config.toml
model = "masked image model"
dataset = "microscope photos of single blood and bone marrow cells"
train_examples = 97085
image_size = 64
crop_scale_min = 1
horizontal_flip = true
translate = 0.12
method = "mae"
mask_ratio = 0.75
loss = "mse"
encoder_arch = "vit"
encoder_norm = "layernorm"
encoder_norm_position = "res_post"
encoder_activation = "gelu"
encoder_mlp_ratio = 3
encoder_head_dim = 64
encoder_fused_qkv = true
encoder_bias = "none"
encoder_qk_norm = false
encoder_layer_scale_init = 0.1
encoder_parallel_block = false
encoder_inner_norm = false
encoder_drop_path = 0.15
encoder_patch_size = [4, 4]
encoder_layers = 16
encoder_width = 160
encoder_positions = "learned"
decoder_width = 128
norm_pix_loss = true
decoder_layers = 3
init = "torch_default"
optimizer = "adamw"
learning_rate = 0.0011
beta1 = 0.9
beta2 = 0.99
eps = 1e-06
max_grad_norm = 1.0
gradient_centralization = true
max_steps = 9800
batch_size = 192
epochs = 19.4
lr_schedule = "wsd"
decay_fraction = 0.2
final_lr_fraction = 0.05
warmup_steps = 490
weight_decay = 0.3
Rows from block 15 of the encoder of a small masked image model, named by matrix and row number. Rows with one number belong to one neuron. Each number is 128 + 24 x the weight over its row's rms, rounded and kept within 0 to 255. All counts start at 0. Numbers have three digits each.
After each neuron's rows are labels from the 100 images, of 14976, where the neuron reaches its highest value: "strongest on" is what is common among them; "peak at" is the part of the image that holds the peak. Only what is clearly more common there than usual is listed. The data: microscope photos of single blood and bone marrow cells. In brackets: how many of the 100.
# fc1: MLP up (encoder.blocks.15.mlp.fc1.weight, 480x160), inputs 54-107
# fc2: MLP down (encoder.blocks.15.mlp.fc2.weight, 160x480, transposed), outputs 54-107

fc1.67:105103156130103135132132149129105142108141112119135126117132123154130120153135111175152124129131129141124109121152126134123093157120079135120145081129102106086155
fc2.67:142116110119133122154105119121134143138138115131133085165147145143140108164130092125123102150146151123105142138107134109119088073147141123115135091169136141186126
strongest on: smear: peripheral blood (46)
peak at: middle right (37)

fc1.74:132098137134149165112079151098134086125166112118136139129107128102173136098111129123081116082108082148140090150132156112120165133122097101085103165120114124161123
fc2.74:092138122168169102146152122168112137164129152134099091105132123169116128165128165106129131152111156148121135151083135091104119136151093136173140128108109138113140
strongest on: smear: peripheral blood (81)
peak at: centre (74)

fc1.27:166134127113139126146113137115135133146101131086152070118147136159123099128113132148090142139113149131113119142131127114151111112104106105071128128124123109187137
fc2.27:114092143149136116105131135115108127122151093144069128135112134116129132112134141153144141140123127086129133095131151144078123161151168111183103129117147139089084
strongest on: cell type: promyelocyte (26)
peak at: middle left (50)

fc1.270:157124095140139145150113133143148132125136140118162111158144147139118108100117125105105130153096137128110161147110114121143125138126063127145093140111184146160120
fc2.270:100099112117106131149132128144130084097114148143103155092125143132151162126133142146132086141123139119113147094129137103127132132099130071135148082171086118132104
strongest on: cell type: erythroblast (32)
peak at: bottom left (31)

fc1.406:122129130125159138118116117123093099102163175147139115143137128143096141132114148147075108154105131140137137135103099130174140118124123102129117140100099161152127
fc2.406:153095164076131147127157144128172137157098114131142129196151116106146170121126100132134108111137140110127122103119148143074116138141163123128131119167133123076126
strongest on: smear: peripheral blood (91)
peak at: centre (39); top centre (34)

fc1.282:139132136147136122157118103120119098117174131111064115107117116191096082142149102089104105120109135161102145152095124107146143081153120115122138086073074098102136
fc2.282:081149141089140108178130129130180180171121120128191149166153126118144124127134151107112159163136135119087122104102128108121101187077108141117123135137123150186107
strongest on: cell type: band neutrophil (32)
peak at: centre (68)

fc1.382:102129168134091141086157113119136136109126126085122135095155085140095131146144189132129130129141115115136119150122102125151098135160103116134078159150086070115129
fc2.382:098096122150164102149119107119124112157116121130142134127150097119126105084128016126134110116113162145127110136111134143119149139094132123118117088130127165161176
strongest on: smear: peripheral blood (53)
peak at: top right (34); bottom right (26)

fc1.165:110096189106158114119132137095143117129189104074127153112139134083143078088118101138110113157100122110107135137124148161119091136131132104087147131108151081113124
fc2.165:134136100140138137146124134140103088105091161142105109140103131148116175140134160102139134105151124132123116155123152083120140129136137146128124140114097102130135
strongest on: cell type: blast (27)
peak at: top right (65)

fc1.157:092121122103161109127125147122139082118123122104162147153129131109162149151116108142165100141133107135143097084111148127118117124085066139107125117120181074106116
fc2.157:164140130103098134168125123146160161139127144137140064142108151125145169162135123111117094155138101113136106190099146113131108111133129124098164068172114125162102
strongest on: cell type: promyelocyte (29)
peak at: top right (27)

fc1.23:115077127115122120133157154127138150120128143094094142118131128088128122105125106127107133098146139170144188139132160099145114156110134123150144098146129145128109
fc2.23:116159095165116129114082130102074111089118110122138164140115148097187125086126100129116118107138115133119126102152130145137150127115144107102094122102118143103100
strongest on: cell type: segmented neutrophil (97); smear: peripheral blood (60)
peak at: bottom centre (47); centre (45)

fc1.460:144108142113125119121169152112104097108080098067141076111105139068132121121116148097134121148135117131113110150112145122098124141138106100125113063111174148144123
fc2.460:108167110138114113093112136104123145156131181125126136136145135129068139124126119157126161130124111159098122072131098141126118125111114124124143168081122091111113
strongest on: cell type: artefact (25)
peak at: bottom centre (33)

fc1.385:121159119114137078168150118138141132132152091086111123084154110170128110140138153133152123089117143140121135148129116104148119110122081123128118143125112091112135
fc2.385:160134150131128156108092124122137124089107129093147099153098116122135107131126134117119165146136123137131131136077138133139105096138096162082126149075117151180124
strongest on: smear: peripheral blood (53); cell type: eosinophil (28)
peak at: centre (85)

fc1.437:089141111138137109135131126166143112087120110110126146110081136140116106124076128099147081108128116095166132146117123138061142107144113138131180157095127141151152
fc2.437:154128146097126111137118128137097117129147093148152144120127137114141140136122175152125115127115111140145169136140128141150116144110136182160131131137137119104120
strongest on: smear: peripheral blood (53)
peak at: bottom right (39); middle right (36)

fc1.76:151107138156104115129054129141135129101124103135138117124089131097151152159129116146115122134141106146121082118085120118113150151111148118120143145132129141193096
fc2.76:110152141070172117127194107140139146154097153125093115134122128166091147070119138096132140107125130163150111101112140093120160105127153100138108107108130082106170
strongest on: smear: peripheral blood (55)
peak at: top left (53); top centre (34)

fc1.41:092152134123131175114161166143144142112168118128148189120172121128087108149123161079139124130117112165128124117097130100163126106103080145089125129073131181132114
fc2.41:173095117107144118119123128149113101143105141143096094134106114160188113157125113155121084139139121108121126145108121122108140139130147127170165139159128093138129
strongest on: smear: peripheral blood (92); cell type: segmented neutrophil (47)
peak at: centre (51)

fc1.172:138160154130158132118123135122130121129113157104126147148117133118102129139148140132155100089167131101163090132118121139130131137144130101091134135118078154121137
fc2.172:140123131160112142136130130138125098094121111124154106153179126146168131136126101152127137115122144147147139148100161130128120097117095153176116118121219104146089
strongest on: smear: peripheral blood (67)
peak at: bottom right (40)

fc1.200:138086157121144130126142097126124092159131113121146093132094141092152138099107141144106084127124142107145136142092149128155127161158153111108130096151133111182102
fc2.200:139117123099184124154116137149141096120161105116108121105111123084132130152127101138153159130140125098121136130115120110111152077139150092120116115095135111084136
strongest on: smear: peripheral blood (84); cell type: segmented neutrophil (42)
peak at: top centre (47); bottom centre (32)

fc1.69:158146145120091118110087149093113120171163112120142149156108104123152148133156119138099137152119128151123093126112148133130103142109123124171126104133108115087142
fc2.69:137156166135095169115128157142133168131151094117124127120110161146125158155130164114116114152128121142161138148096124108175152083138123126120119103121117124160144
strongest on: cell type: erythroblast (39)
peak at: centre (39)

fc1.433:087092136129142095114109153083118150119152109135147100124097141094133096138108159159158164138169124131108117065138168124106138112174116114121117121112102118124099
fc2.433:158173124142129129129144135113148098100150187104104129139121142153122131117125105160134080109135116131126145183135085098141079155126138236150142123124165148085141
strongest on: cell type: segmented neutrophil (47)
peak at: centre (44)

fc1.37:072117125120109129136087099127161148116115076119156166127140121065147098136123173103090150121154088128143130109141140126118164088139111131116141121141131147097095
fc2.37:133105141159128138126197135130108125117130146122101104148101144113164126098116096164151097097131151127138117199132140136118120201118167176142104147122139142132110
strongest on: cell type: artefact (41)
peak at: bottom centre (35)

fc1.276:143074105134111102104173132089099128097147097116155152179113136116118117168127146132091122119141114164089151132128121128120111143128098134110095116107137151079127
fc2.276:121166126174115109111134124114144163130148123132127126179158110172094125132128168121135176157128098142077123155107101149093132140106119072084117108129151110127134
strongest on: cell type: erythroblast (34)
peak at: middle right (28)

fc1.192:132148118131154106114111087096145112107125073089188141141131139103136116103097109159166146105147091139123146115127126110098096155124139102139098145103106118122084
fc2.192:116141126114107108127145133133122197088138123130112120090116155104091082105131149117096123162139101119111136132158069112155135116166096145092146085116153131105136
strongest on: cell type: erythroblast (43)
peak at: centre (55)

fc1.118:065146107145139108134132106103091130142138136104145137117171143120115119150116094153105080136109109114106136105137107146111151153152127106125101102115143125115107
fc2.118:163139139142130156164141139140108055158096105118134106127126123161119096098132111102130126082132178151118113130124194106118152119094145080158141181140106137078137
strongest on: cell type: blast (29)
peak at: top centre (56); top right (31)

fc1.285:137147125133124152130120127104121118090097135078110134130119116131147166122125115112104144154091106129126079138128130157141130048120136133127123159109122146121141
fc2.285:124135174123137118112181120119085111154162103131132152102127113102085071128134097150138136138069156112115152126150116132084106142107095100150136108125106134107089
strongest on: smear: peripheral blood (56)
peak at: top right (57); middle right (36)

fc1.400:100130152150110150085120147161131108137119142114096114128133072124094132109145149137127133106117118169156138124131153080133121140129156113146119130136130098115085
fc2.400:081125167102121122107106124162105147068109100142173124177150091106154139108123121154141151116127152147176141123108090120094126070113114102103150138161094139142178
strongest on: smear: peripheral blood (100)
peak at: top left (27)

fc1.259:134120126088146117104114116131172101135151139109124156078168124171143141143122119126124121124156108148125104121133120109136132143070112168087126092095148102109155
fc2.259:101111116136141150114155142131115095099150120134164122121150129088141165178133174138122122141136162109145111076126184130115097153137153175161141139171098123146078
strongest on: cell type: segmented neutrophil (57)
peak at: middle left (45); centre (33)